From a checkpoint of a small self-supervised audio encoder (BEST-RQ): norm batchnorm.
Rows from block 7 of a small self-supervised audio encoder (BEST-RQ), named by matrix and row number. Rows with one number belong to one channel. Each number is 128 + 24 x the weight over its row's rms, rounded and kept within 0 to 255. All counts start at 0. Numbers have three digits each.
After each channel's rows are labels from the 100 clips, of 14976, where the channel reaches its highest value: "peak on" is the class under the peak. Only what is clearly more common there than usual is listed. The data: synthesized solo parts of chorales (CocoChorales). In brackets: how many of the 100, against the usual share in percent.
# convs0: first width-11 conv (model.blocks.7.convs.0.weight, 128x128x11, each kernel summed), inputs 0-127
# convs1: second width-11 conv (model.blocks.7.convs.1.weight, 128x128x11, transposed, each kernel summed), outputs 0-127

convs0.123:089158163129136141148095140115135127125081135072110096106149142138120186080117157129165132146129087154159109111135155121120146146133130112140149102138103119099125147090109113135109160094180150133164129167108113110101139118133121122172162152134126136114107108124135097132165133136133188084113149128101158109137133131128130068160098133120130084144154071155136143119114103116118120147129
convs1.123:153133106133167115097148127144162087132156144131131174181082103171117121131123119143106106135133130127116127147128123132074096120092155105109129109104149116151090121090144113141138132163150144117135148139109127159142145144103102132113141127116097172145142108121120109146158166193096115150185116116142135109115129157084131163167139107161145116102130120160112115112087075133111098114089
peak on: D#5 (27 vs 3)

convs0.6:103150104097115160108135145124122165133109147123105167135097094116128091151145154110168114143169164100130115116157148166118099099108107136153107157097106114080118106149136127124100142142107140093136102152096099110107148112094120145111122111146115050132147153143149115135149100091091133126175125158128138119141146097104120101161194103133108113122138103150156109119141156114165125140105
convs1.6:122150132119114115133118136177135151116157119139168132127087113088139095137111148123133129138170110101160149143135154126130095085101137113139139127101159123106129135142121121136082135125085140174156106135110110151135089132149166102163140135098141060105121117143125114128125063107133099110096172174119144134163143114116106125108138059140093143117118131120184124106144127103151131087149
peak on: C5 (80 vs 3.9)

convs0.108:134170121135114110169110126109128133090130089084123104126116127157149072101112113123180129131145115111091120097133108093155117096149105121124146127121148120149140149101163120103150130108147141117089153143139134112131144194117114123159130098146124115150178174114100175143091155130124119084116096095146146148127130089155130098137127164156138104107135147146104168107131100081087146132126
convs1.108:142122118110120116183152103118105127143104161100099107151146155153151071147178085126144087113165111113127137103158098107137109073154116109172147112135148124117080125091121135159132158110175105134108132135136121154122108155110108148117135123129117113113121122115110115109119120180099111090091122089089131112133152090111115101142101121104112114138127124163127152157106083144077108149138
peak on: D#5 (33 vs 3); D5 (26 vs 2.9)

convs0.95:095127111126133108109100111120118103162151151087119111148084137152096138127119158085135150142130131131081141125135162176118107124111138109108155155157099135141094138089072147134135144143148142131157136127126138073154161095166125121128120125136108118091129140117133125190100148126149184147132116175161120115184156105132151143134113168086134144088095117129116112129146091125163142130108
convs1.95:187131161088135137097127117143142116101135134196110153116129124166137117155168122102119112105159132080137082167110108128105138130168104131108137147112124143166131127093135145170131172116155117155154118144138142119112144135140093121124090161092153133117136114101124121164174147146161070151121154074138138122140148133118131171166100107132148127102139117174147155153139136152127123127143
peak on: A3 (40 vs 2.6)

convs0.82:150137088131069131117097156136123102145116146093136138123108088110099106106147123147113123130150117054099097139103132126081112096132147119158145118121129104131106146126141133125140106083089107153145123125139181141097154161063124121112111134122104139130136136080120098103142140159078128132205149120148126109164122155138149148124150096139123147159130148094112134144141129132124112088108
convs1.82:129143140160158113114146130145128160125120094134126095139126131092114092167093112118141123138137131098172106114105135132093127110119146086105150102139126150141141170135093110106127151134090119109168115114084163130078107116175143145168104138109088087110119147079146128080154131148137149130125127179095099162084122146125123133134138118167137151139095175145185121118156119146115151118113
peak on: D5 (50 vs 2.9)

convs0.3:118123103144085129158107107144127127134136117127127132136132137104114168136151112131118103134156174143163120142098165156164139118103124138122101111122159139119144126125107123129173149156104141151096108091103145128086163168124147134085112137111134139080131132159154125139120114068113130112175136111113189090115102112148148150095094140066180141162152138141100105144108132111096081121113
convs1.3:119095130108108080135119136135126118114120122114118119139099128115147104149167106154154104121108129112135087108097157143120151070128092162122143091146121118100136143103128116106206134141115104178142085139119149144111102127131187070111120160127153136096087145125161090125130092138154132119157099113125177083138126123154156131102125129109162129163145124138137113142127088125141091129103
peak on: G#4 (43 vs 3.6)

convs0.47:074108123103152113133148121131170163167137119095094092150145119156106098180114088095101104118135131128146151105141128131159123095148076131133142149107119138117094116120163106132105119149148131132131115141126128113157120122159116118112162065116133137090132145168110144103137068108116137108150099137107147154119122132159135141110154134159164149160122104180132113101155094192142143135112
convs1.47:107152137102109109103187151078112136165135145120167091132099092111106133104159128154134083121155100158137144131106118111169116165136156161129115107119169138149131159148174132134124111110112120114145122160133126111154142190129115136167157126167149136164113127096148118092148115112156112157132141099128176126141131126138155144108150115137161132147140130154143131118157153127121204132171
peak on: B4 (39 vs 3.7)

convs0.59:136119125137128093145100125136179124116121118135123132109144126079118104159134087116142116106131117061124134103130119132121133141124143133169137138128116102167137085139091106131121155079128143108153157134163152137139094184160109144112128100130171123115121108110116159140130169147150121106035110128119151103118150107134119123127176092086166143137106137109137109133114127124161140181095
convs1.59:098116136139151156144097151145145123121110069124141135137116135084136158127087087140140079112141149133126115109140092137153141098129090104163135141108157132153122113153112093119125149095149123146181154137137142114129083143144096144091161149124150103114134111105071106152142125120128109146088123093098121120131136113140089090115114081078084109105161180151146158126125147125122104100120
peak on: A#4 (26 vs 4.1)

convs0.126:125122123100083163156150170131120138136156120124115172103122160140143160165146147103178112124103159145127188151091149147117114108108137097101159115065082149105144118112125126090137118121138098119153129171141141148134089076115102099126141121144187133117127088136121179136126108089126108121158134118145149122130159168121144095114161149148152122119120130134108117124115134147111137091108
convs1.126:133119129114155097095074135131080127125117108123094122129077115137132146139092158161167137091107075117148136115130111084146114124133116093116092095108119084094122179122155125118152121105101161135136115107131096122140115105185087095093137112123105134132111106141102148137111120096175149146150123094151112118117132114091137137085137140116135139110132128121132199131097151136111143166109
peak on: A#3 (31 vs 3.1)

convs0.113:136128122114150134116100144165106151131117150161090153107139131158078115130105139120111138104143139061114140117136124109117106101165093124103114112127120103124074147105163184091155121115128157141141154157174119155078146120141140120143098128097105068126141106101153108098118095116119155156139110155140151144134121151140124146125148140137161121143119125204092102117119135092086141131124
convs1.113:135133171117173120114067119130118133152129127105124156134146131172102151150103139117115151145146156134100138132125188118140146163141105125141116127161089133138134164145093149096156155136105148143155175110168097167098103174150169127144125169119121107085140092110164110152124116123142144158129164130124161130190123157145130142103155127147139107148103137157136099134117105168135164128128
peak on: C5 (32 vs 3.9)

convs0.43:126136130112180130105128129099120140088097114132131101095134124096149127111079128127083130134116116138169128141135099079113117115142152118170111138142120143075120159125126102123149169109132121139143160145150164081178191104168118117155124089154103154145135124115115070083152111099169134142100118113131146155141110145079130117129155160133147097105098139137104122138165124141121142140150
convs1.43:160132132109125127150151144124158102126124147149112157114139111115110126065099118152111155136116158131145120096131117095096120053116141144110131101122112090109115076130134111146102122113129148112105111157159097122147117118104095117136105060120145135160154099097126146092121119182148092129121166128129132132117118113100135127089138130051124100102145141142078139148148113128105083108130
peak on: B3 (35 vs 2.8)

convs0.12:198070087117118094149149124122145145129095105129139120155148112109085100094166173104109098129120120119121136130153111117132179146113182115106117124110148076134094125119099143151116127134133125115128165125108120151152139143128128132142131103089121126145116108160112125116066109127116128137136123111113153097136131163176173101107115099111155163108110087110107140115150072107115125156126
convs1.12:192106139120106145150160118093114125091096126121109162142157139130127128123166165106112140154138160158121159152172147126119147111168131123108123134099092110149085106118088143122113135170089104125101116155103141149136120124144134119137125157104122119137121148141084097109088125161117159120099149109114173104164153136157178135147089100139107165118131153131148144119158144104177150085106
peak on: D5 (36 vs 2.9)

convs0.118:180070131101181123093105114106104108126130082116125134156124126089141128139113136108135098110111096149164106141116105114112171147110171146128154124156144149099138114179150138112140105162104164136093142138140109119149153144105116121116173115120141138163128137148085150125132136130141105132080141160085081143121124106160121143154108096076141137146103154125131151114079133099126153101104
convs1.118:132071157149128130087118152136121155125135105121130130159166135104110137121162113149114110108126095127130138107125166114099118174106111099132103143142088103144153139131123142134127120148134102124116093127141090079138134126106167146119154138116174132138138139133138147147109163169057126105152119147131163156103139158136174150112136128084178127067141113114162089122078126143098156143105
peak on: F5 (30 vs 2.7)

convs0.58:093167140108082113129137174143155081128128139080115118153149104125091118157119186091109157123156111161103122117121109110153117148158111097090177088155103112131141098161115098162110120159132145145115168134135108103082143113153124169138145151128098165150133119108167132134136128181129139157131134128110182126124123115141133143108149128105156143118109096128141141108135145110139081149143
convs1.58:088138160131135080143140142137122100100121100138137140130131175170074149097139119113079124145131129136122087135136132078133105107143127129098118138113148130149120098127157129133136096122132145136115099147109124073101074087133098161149119148126137145132097090139112039142107131114167141141156176155129119119115130120120120112168115081096104113139102112143116144119151101157117119105099
peak on: D#5 (40 vs 3); silence (30 vs 12.2)

convs0.51:115113132155131143153112141149106131109150118087110125133132145126108138167103143131178107148113146122133144091135106132153155139083157101112147124140148125136145123172169144112087159120151130118136131112109082107071108128113109088102108155111093152134133160064113114141159151098220126126119096120145134093104086115156140129142111094106146153118168107142125144117106152126122092141129
convs1.51:137111110127095087117109160156124120088131156148089132165117127173137170135081066132129098159123125125120100113128107115145105124160121103184113159115086109115130108125138143096115137135137144095118085103119093144097111083121158146118100100126141105117136164103127105106108125137102133135136127162152100140126110091134142181174128141114095108132120149058139115144110132084129102128131
peak on: F5 (76 vs 2.7)

convs0.105:139133096158101172138099121162062165124115109126133140121110102137134120151080139106115173136152123066109119121147087147172156124157139116107106134124116122159158145119119166087137125173117135131124146089119124139152142112093124166167125113102105149112119100121115129095147156128149112099116116160133147196115105165134109142146111137089140126132160141111110114136086136127096169161109
convs1.105:141130134130096152129155129110094130144144137123133162141145093133182129091130114127109124167128166155183108141105176113140162137132097100104167135123149112136139152127146117122147134136150093106144143130090141119170124098108125139165164166108135136136103133164125112085114156139126104106149107162072124146173165147134130141123150134107146113138105113101160112081076137066128150164137
peak on: B4 (25 vs 3.7)

convs0.48:116097112126143135104125147121108109100141137080154124146131161110117092094150088144126074126143104177154131166141121112125099112129128183125120117143164145123103123148126106115125111158106116152100176111122164120148115145123118115127117100121149146124126150117149127071134085126089104136124077114116106121107168140158184157139149131142078119104132109156142132099145138146110174084182
convs1.48:109119103185142116153114164115111139106143178154108101101102135107151092139134123158159147083119109104114177114111146125095121127133068129126103109082147103105127124099122155109138078134116110145129134098117116106102121121092125105145178130130135101141105111137133119073139106122122101131075104093153142157113130138076121121121129130132110145110145097112098142090123092172114097098157
peak on: D5 (39 vs 2.9); D#5 (25 vs 3)

convs0.120:153122136109132129122130114114159145091115122084138089140077147118114155130117111114145145142157191125128121137112127097147117137151135163131108152093147165144119166125149126117097094151149130114132152157108130101098164113125083140086121121117166125136148133100115173130181178128119123130142102192109151183135083171107129117133152116116131152122133132145111141096114164090130122115075
convs1.120:108089153128108115136123140136164142150164164106176082124107136127132091109103144118118140145124187135114141132122150150162130143078166141140074141087102121119173142107139124175168118157103141121133181149131134119109169131116121147107131157083103117084139124126090111140136154153123120121157161148171140117152085137134155142105119115171146152124113090121135108087114115127128129120092
peak on: A#4 (40 vs 4.1)

convs0.101:128160170116168098124138111118120131105127109203125117170101122106110121108153107140130112127163113156101107095146093103114149149106137123133116124101107158133130086082106120122140139111143140128155101129104123162157152157068111135156124146118133120107108085153147093103116161135116179176147130168138175118119122160144092185130133088127140134112114124134096114126148117136142092165129
convs1.101:130164125109146099130141154105119184106127148153116136117132109133098115180144140153085137132109091129106141152134125134136093134118110138094115096101103168173178123129113152102133109116120148163112146147158143145120142066124129082138100102116194105117153093150164162120131183115106076130093154140114129103105110133137124126130119151125100152130117144104117159137082134134094112132096
peak on: B4 (59 vs 3.7)

convs0.93:117116144163162133118143153135116191145118118161156141152160122110111139142123110108187095083132144133149125152099131111147133170130105146089157122166126118101139147094147100127107145076110112109151099094119108084150186104143125141107126156088152093097133184122128114121124099109135112157173129131145170163135113124096101158138115128131168125106128128114116136136144128165102139148097
convs1.93:132058111124147116098117141130146163148108107115163143137134128098074147145093112094116116143164144139140139141150111159177148123142148123124127100131152107056138103139102110083113137081164095124121165138144084109075167071132136120128113089126143145139140128140154095155143097115114103121141136106086125136128125091109111140108114136103125133122116121147175115154104112137108140114161
peak on: A#3 (31 vs 3.1)

convs0.125:069094093157121182142126112089150081126153119160130151107119138162106111093129168094104127107130118132086156097094112160133113080101120145090054125131121109144135110140118144134095162087097117129170142109129141130126099133125078130118139140100121114148110145144127089128172120173156138139144126123099144155153147120141096121128107126115139158130116093137145115132100154118139138153101
convs1.125:100090106179141127116092120080127067110142144138143129095072137123129144128155128105093126127108108161188096111114155105117133093104153147065096141109089100162143105169118132145099138124117106135131161134101126118127116110134113089106160132140139102126119137153109139115151081144125141118107125095129076117127124093113106139114083130124131117123122160117143077143129129158147119085112
peak on: B3 (39 vs 2.8)

convs0.50:066189169145159177138122127119165143148127134187145127126126173137115082142115118121134116153161118116088122172081136134125130128149097068124114164147150082145109116119126106120118139175132111116147115164134120118106109110111182094124132092113145115128120117096145167145107150143118098132146137125094136130142144123148124097103117170119121134098131127128107123097116126111138184108107
convs1.50:127121142114046097146130185068156088130139123126128114113133151148118147120109107121158120119128141149127119122123121110147123134140101084148127085155154120127145148115126127111107151131103131164134100142169094132120108127089132081148104106133146114090114092171144107117062110141146107133116126110182115096089126094157119112122080152129125156159147111147108149148102137108152155113153
peak on: A#3 (31 vs 3.1)

convs0.90:126105135107108096111120116118124122119119117120128099150139188147090127055144080133110139141129133078126164108140113098156110112112115141118122128152173136089110141122123114112128131144100125096152146115126127144136088146111142119147167138120141088102135146140076115152148089081097132109198132154172090108120110129115141154118080136111118116156140089122107131124128123154139142060131
convs1.90:133153133121102098137111126140096115142093095133118126139129149094085101137091104115120157121095121113096143122131107127123078131090139126108111118127124109094091082091114138076108078118089132140104100125149103142111121121133192121105136119110121114107084162135110122113101115119138107127151108119118143063115164091119105098080122162092104162124099111127141095146115147099084107154114
peak on: E5 (25 vs 2.6)

convs0.112:107120128116138145147118128119137130137109108106114122106136136123167125182121142143146143112090115154108174101110142097143151093174175128124158090089075112138150133131084112139126139153133122178157109118105068117138160131103078106130167124108126150126146126111137137094127123152149131122124118110128116121135153137120167113152185077194137117142123085132099086112102097111127103145142
convs1.112:125141152090128153082135084116144125135112114132139151122149142143142117143118161173119089133102133159147145166114069140069103117119150157167138114140095129103102133160128156157153126110116152166129152103065101151141153105126064115165142169121111144122155128147126120092138142156114129118160135140113088159149147119148158120122078116134102114166150130102122151140083117140124136138121
peak on: E5 (42 vs 2.6)

convs0.67:093096106136122132139145135141065125129122166123113135100128136110131136095135119127102156108089123127151075169124088131145119149107122131152118081172144108128103121132143140079098082101128129053118141087126113147131106148113132116125114136112112118117097126164131101128112085145114146154153135116159107156082151104097102159153109145086122143112176092146094127110112134110123084111116
convs1.67:125132108109136117156104139112121123112095114141148118134157129097086143139070076112115078130149156138110099149083124116145117123130122107136071138129158167134128104106098155029101108120057141132081142137138097112136117154127137114126133093151092119132128120130123106137143114109156124113156069156155124112096144146139116122105097111109116104145122125146153114132135117114092137126108
peak on: F5 (43 vs 2.7)

convs0.9:141119054134128120130089102132125121097099099155111134140112160152110132123133108166118187123112102178175110123111110133097139141153108100174128130100143100167105108160132136108101086120140111127113094089087146120154161151168106135128105125121122136088121100103125144160097099123151092138099190140113120144110173147100117152105129102139118124140131129130149144108146120106108136149092
convs1.9:116082098100113069123149130123167111080123074102077145119124096102114128100110163115168156087131114113104121126139113107130152114138155130120084136116119136127068091134155122134112138148158121109122076154126117136107124130126088138143104091134123146113135145139169123114105102129139126157074157123134165108118167106120105159115129129084138101129122088090092115099134138101107153111121
peak on: C5 (29 vs 3.9)

convs0.38:144096156139146156124100117103135118103163125149111146149137166140113108170126128126126108088169089102135152112115108142173163149152134145135131101115105155101142081090131111126129124147109116146087148114161077108084093130098065115137147111137151072115166140070158135130141091147114114138130084130110112138108142142119127119126157117144156109168140140129139163118173154143135131125162
convs1.38:127126140138131165119096131086124067113144145138152112156134116110149188125178138110128127097122080120130120119132112135113128169147140129160128144120147133085104115142136083136150101145139134175086176179146107096129106092082104130139133116110142103108134121038141123164135119133145140124124168139130154116119116126130103120128127172136161116118112108125118170070134124123118119146112
peak on: E5 (34 vs 2.6); F#5 (26 vs 2.6)

convs0.55:134139112123171158130123127181093156140117123113121075145173119093144104138106133161127120157105129144121144139128132138108150137126120101121162098162103143163084067135184121119111102105122131125143111118130114092109123150127137166131117132120167112131097158115183121132118103102065115161138083142113038135144129139131134148148167125127144144128144107132129106109139109138084129142124
convs1.55:131143137137132159110104136121115109144115130104085075125169107152169095118116140148102060139107136168105135117118176139119166117114133142126137151108113129155082056104102086140132135093151146144126116148130135119122151123101142127156102099137162175161116129127144122155088120158076130144128097124145105098151128140136121109135106152121111140135110111105138144151182090146080104120139
peak on: G#4 (28 vs 3.6)

convs0.70:095105148125180095078144126131130074145116158130087130156126150137107172123115105080086134112143119119128166151140147133140150126106108116139138109136142135105118115112130140101106092081170120141129147149096134128118137152153186072148132079134131130132121139144092097151117142151128144123158142161148121102159127172111163145151109102076103121107125096133108133180145096121112155140141
convs1.70:175140136130076154146111164142112144097152097110095130134101136130087144128103113136111164096115108114096153152088102130124085155153114137155101103128088126134116133122112117128124119147132165145145101128147162097106197128145148107161097104116122140127105172116142151144145080106116156147149117123102142144139072169146145099135125094133113108104144127103064098124147122110138111155151
peak on: F#5 (27 vs 2.6); G4 (25 vs 2.7)

convs0.74:141113125114127131110153096140105113131076161143140157150135116094152129099162146137140118170137153149118153146137155103121138105122139117140116145107098101112117129148133159146116151140148091109141118179075152115144097120082147129102131137112128073157102159108110081132083134129139108126111066141085187147112092120111120126133132120177155131141095102134140133101112126131110140200119
convs1.74:140121149140140130139145105109140103135103154123169163125127106143193128095139147176148125145106121164130077138144143155122148122146141124154117133139160134152158105117147130108141112156122120066117085152111111149121142150122114149149085104153147109178112071109152107173094123128131170168112114150103074127151116142088109178149135099152133135146114114093144100136113144120117144150156
peak on: A4 (31 vs 3.6)

convs0.44:121138099124153122131106121102137100181089087131139134198149128153122141119113108160105105127137129154125129136121148089113109112108113104093145084147144091122164126169175079105114140136081101103181140113130149131146127134142133121103099161086127173188116096147149092120109117116117139116155129164133139125105158124144154128105141119113150132125136120129168122182170106114118128145114
convs1.44:136161145130137148159175076090128109113174102127094147123129152124118145137134106176093137178126144118118161119161148124076127173166142108063171151162145121104135131143148123144170154100138147128117126143124138117106112086138122113111122145110127134076141096118097130120113138127127150120122142137171141099127101057110143109170129132154143131109173099146121101143119135143112102133132
peak on: D#5 (34 vs 3)

convs0.102:110143160091135167157118112110144131143116127098126122085146158132140135150153133123085147137111113107103099178095116116106143104178155158086188149127158106129110124126138127103179107100149123125134132118104130111118110139100144153113085129125137126137127127181124160180099125145137112131160121128080167107171115145108119143109103087140124132129105100155099131135128161164148168087091
convs1.102:132125114131161152123148137125179146170108114112145119161123139152110108158159116099150104097117129130122131123084117156140138138135094105100133110129105132147082165112101137078181099180125141072171103137113133080122184114118100140102110117156131110161093140170137111116168127104100168101133110118139124110176144120083135138119152104109108113148128133124143103135149119130131165154105
peak on: D5 (39 vs 2.9)

convs0.31:126164139138124139109128114134131086128139105117113146173118129125131137106150150128109114116165140148165123135098112173122156107109126150109118143171114143128155127118138095167161123118156134127107097151125087116150086132106131179097117176122078134115168091096106133133133116146141128166098138099169146099088144171108168150124167129103169150074111136098146127103152089136154123165149
convs1.31:131111084143114120144111124096125099138122119150121154120087124116076131108139139097183107172128130084171150099136134129153156151171105112152143119154099099129131137130069127126133142127105129146093107099200115094084100123090084097109138153124151112101128127101103139098126145107127129149125134156123152110110125124088094102117126146140105118146097111094087068138141121135138124120119
peak on: silence (30 vs 12.2); C#5 (29 vs 3.7)

convs0.62:123124093146125150156117117110131111131156078133134154095122101134144098131129123117131138113146093129087137104107071140140135173143123147109124110163125115114103121145146104153138156113159136117096169156138096173094138124141111134138071081164129147139139084137135148158128115149183165129112143112111141136080121148115111119101180093129147160124150099140169112160096072119126162122139
convs1.62:117114103183110131134144112122094097104117076173133142171115117149154117143081129126126110089131158099124131141152104144180095107133134135118169122140102109100110164187111107097139094152150115130099133161147121136128082100147108166105115171135154122125138137130148130148111125143136110151117136114128089083113114137133163097160097075145117152146163124121130133121105103084169123110129
peak on: D4 (36 vs 4.4); D5 (29 vs 2.9)

convs0.107:150144131131140152135087079139136098103153080149084107094134192125079168157148091130103155132127119108116132144124143120081147110172131127099137081100118118143092162107171087091149130132172129144139134139113157149136127131099161111132125081138142146121132087113104113118091126126132153129137116076151125106139129114134163118155149128138132156139116119148098098117100136132146087166133
convs1.107:124145109138100149083128120171136119126121130112093110128157119157146131096149125127102164164096133136103113146086138139113150137165096158142138063109137148100098115103130113121141149109143146114131173133118119180112137163136147057108127091174098127115102098121116179111142143169137126122115122115154113133113144099147133130156142139131104169161138152147095111137118152113115066171142
peak on: D#4 (39 vs 4.1)

convs0.63:124116101117163160134129111121135127141102169080117112139166155118063122173143134113136128093115096107114182116125117142151117133144130127137109097126075139145087165111127136107148148122123151139118134166098122123085127175129118167116148121136088094094118104135123112126130154110126143103092155141151133150078130129153070154163136136140162100071118103127138123121136108135070155123130
convs1.63:126166116139144182111137150113109130126097107131121116120146147137102091111116127148112095087147140120131132105115152122144157113127152133134114091124107141147162116121126098132090104205140125085093128140149142136074090113146118158131139176097153126094139135123132130111122147141123147134102168128134137140122110103122103128161137097162109094127138182142171181134157063103082158142122
peak on: E5 (38 vs 2.6)

convs0.78:163129117147120150156117095149142142123092102124161143144143119113161148146151149089138165129117110090096158125152105125114165157118135088164172106109110157092139128155128126096132091147165111098127176095115082135095159127131119079105104110101104083154136122123141143125158129165091139137147158155109079118129129116119127136130121165113094136149142118135071117148130120070110105120134
convs1.78:114111175142113134127119131082096166133101106082146093097129155134089126124139098107105143169102111087133110120172130114089127153122156131144119121135088153122088082131117147112138108105109083118136138111137121146106100141143143125128161083107118083166130157159127117176150117127110115080142146160100130151043125119123123126098149133158132089121132121124107120132138145126128128104084
peak on: D#5 (80 vs 3)

convs0.16:109119127119110098110156153182097129124134147159140120175095143115121108076140123127109112108173111164149119149123162129135141112161132099133109127147099104108147175110117137102150123180171141133099128147084137098118111148165134126127142164103115111117120159178131155106131116166076117100143128166118127088082124114097169131109120127119094120151132146150118119157151142106118127182163
convs1.16:121148123141163143101160156161140131113161095122114139156125145188139166142136158137139118145160122134183148097129161146128159172117114150125131137157118153112110141184152103175130168105127105111150128132164125139167120132092148119131119109122147187153106127134178140108159142178104158124113154112112114094143137134132163137167130137119162125143115153164067092130134132109132137142125
peak on: D#4 (40 vs 4.1)

convs0.109:090117148075137067116144126141120107075166105119150118068122111092093171159140120163131151112146148097159149112109113123107140147105115122078148137108106159116090093158136102115127123165114143120138158127131145108136108120111185138125117147145141152109118156126138157152093146141147117146112137146087140130121122142108118126133150167165117136077132166118108167095097129157150121135099
convs1.109:096150182057140089122155130093127149170128109132128064074130142089098136145134102136126165124120139113116099112112146145152137103132102130082112129122135125094109115132129093114101104086142151069143133170148131130109105125113127133143117140135113157115110161126141119102112143102156158122161185100120143136140140138124112120142121072169118123143119127089137164119103155144085120127135
peak on: B4 (36 vs 3.7); D#5 (30 vs 3)

convs0.0:106127130102139146111120140114124098109144115155141122171164140080140122118182113130120134123145118139160136102177131111142155097146136101147131129165119153146126132147105120124129174114091129164136150115118115094102114146121092129117200088123145105128126167122149139176140090147180139104138160125112095077113087140128159116154137129117156115058130086157152146122090137136118109130125
convs1.0:159123135108124114127087141124123131113134130128113166128126149107100088112117134145120120100137160097086103128179111080108165132136119133153128110117155130162125134090120143087139129130111134109134110126139070127135136157157142154089131141061118132133116112082082138140140092145110183078133127099167101126141100108070126095128107081148127108132104149115102162133145135165147091125109
peak on: F#5 (48 vs 2.6)

convs0.79:180122121111152170162091087152122133112119134115110105133147179124105167145114124113144115155175112128141159184113135122121100143130096109116143096149068135122111116090118117130118111111114136136096113161113132136137124129138105118084135172130121141125137076148118147131152158146120139096104101094096127167107098134149111114082154191137164127125113108137108080127138171143099114130105
convs1.79:104086166110125154161118114093127132148158129146141154127128159173109140122112138159137139120153053132117123082130131086134104145146103135112123120115114103128105100121160142124150099118083098117108115153154150144127093115093127137108107168127108149132152112168150117138121102127117171122128117124145136174126137173138114186115160178142137110149105097141139107154119143119137072183096
peak on: A#3 (33 vs 3.1)

convs0.32:165130117086140138130135124120124109103113127137130134139100131128141104083107122099146108123133174079169175100111124149116134132189082130104120104157149123129097113153135115122125125102159099141125145139090126119115127155096113183133101093152152148128119067157159144114149146144136135130160103151136114141122095192125116100131109152194165123133102150159149095121119111141120137164101
convs1.32:165164101107074148161152110141132122103148117104139134123104157124145167139117127120114145176056116125112132123126121129151138128147115162112137114167196116112101140167131154155151181140124138166129143160125144146119164120145089151097063105129164156090126122143109132127140116116175147119132117139145117141132130152123127125122099178161128140108101118118193122108149100131140136130112
peak on: silence (99 vs 12.2)

convs0.52:118130103120133103118142087121091132153076098091124110157119156100140132051113125111148102109117090079139147104128077119118128101092155136115090122141132143116136172121170162118085110105115156099127123168079141163107105128154137130119106134113126126111118095135125101164146089121092124116156116158160131112130106116114105123111150128082098119154122138150090128110115153155132132173108
convs1.52:118147138110153118148137136141167125085134106102143133144133121122124142099099135144149116131180158097136132128110134145146133136099124178132141165125167139177136148138107161158126140151119121128138154171146122137128097126136110149143151118158090164109157138157127143139170185095136136138155124131114155180108164130134127175112182132132177147091135137149151137148192124158116187154111
peak on: A#4 (45 vs 4.1)

convs0.29:115139083129120105123164108080114158213106108115116075093145138074116089119130139059139136136101123110137097130118114150145120117138108135135158137137154112145135159122141116114162145133149137114103139141113134120114128115111135151128100108084176110142140119100131161102126133104167109121161093097175110071130124133128132108133152138110113127096129143146140129127141075111087136087115
convs1.29:175111140078110116112147154123127128150115120089128103135136118165132159129125087091118117141189153089108116130140099116124076155115112131152109137140125127121167132111065122109163123134141111103145126125109139138142099133081120127133109090124136153163117119097108151145066124100104128112125129108134080091133113113101122131109149118138186122103096136106146135102193110130150093088118
peak on: D5 (34 vs 2.9)

convs0.98:140143113132109145122072148142162139118148135126125117140118106186134120140088143129114161129119139077091114122099098118123124082109122144092090137192157157139131185110115154081109127122101076110112099104130182122096130153140123139110135140119139144083150104135148143116133137111164135087174142136081119159128120122104161149132114101132131137066147153114109117114144124144128130135155
convs1.98:136129061149157102102131114146157139137111109090142104135159181112151086098148142137152104108106146111132171100100124124077187121136106136131103123129147129103129138094139131107088133110148143115170107125083137096132147122122131143089119144102108089143120111117131138163115119131177113123114136139171131157114143107131152168174091118112164127131144163146119117124170155088083121110127
peak on: C5 (45 vs 3.9)

convs0.103:160106169129165149156099125121107123115095134135146150114116107119103115102115135121126119141140105196124076110072149128105160085132103126099141148135095105104156091091128060137110143132117124158136090137154135116175090146114104091149131118139157120154132162146129115124125144129122108112143160138106157132089112141164141146132146171177121110093126139140113154115158153083103128144110
convs1.103:128065114118123169136145115077094089116076122139147140112104119103117071150167109142084146167124159122109132176100109135132096138097133084100105143148088140125157114101137125161106087120101126145131115142121113148113105104158118165094104140180131106133124169122147114107124134143149114125116114131129116105151152150149139123121078148103144110120125135116068158132105153133109158110117
peak on: B4 (62 vs 3.7)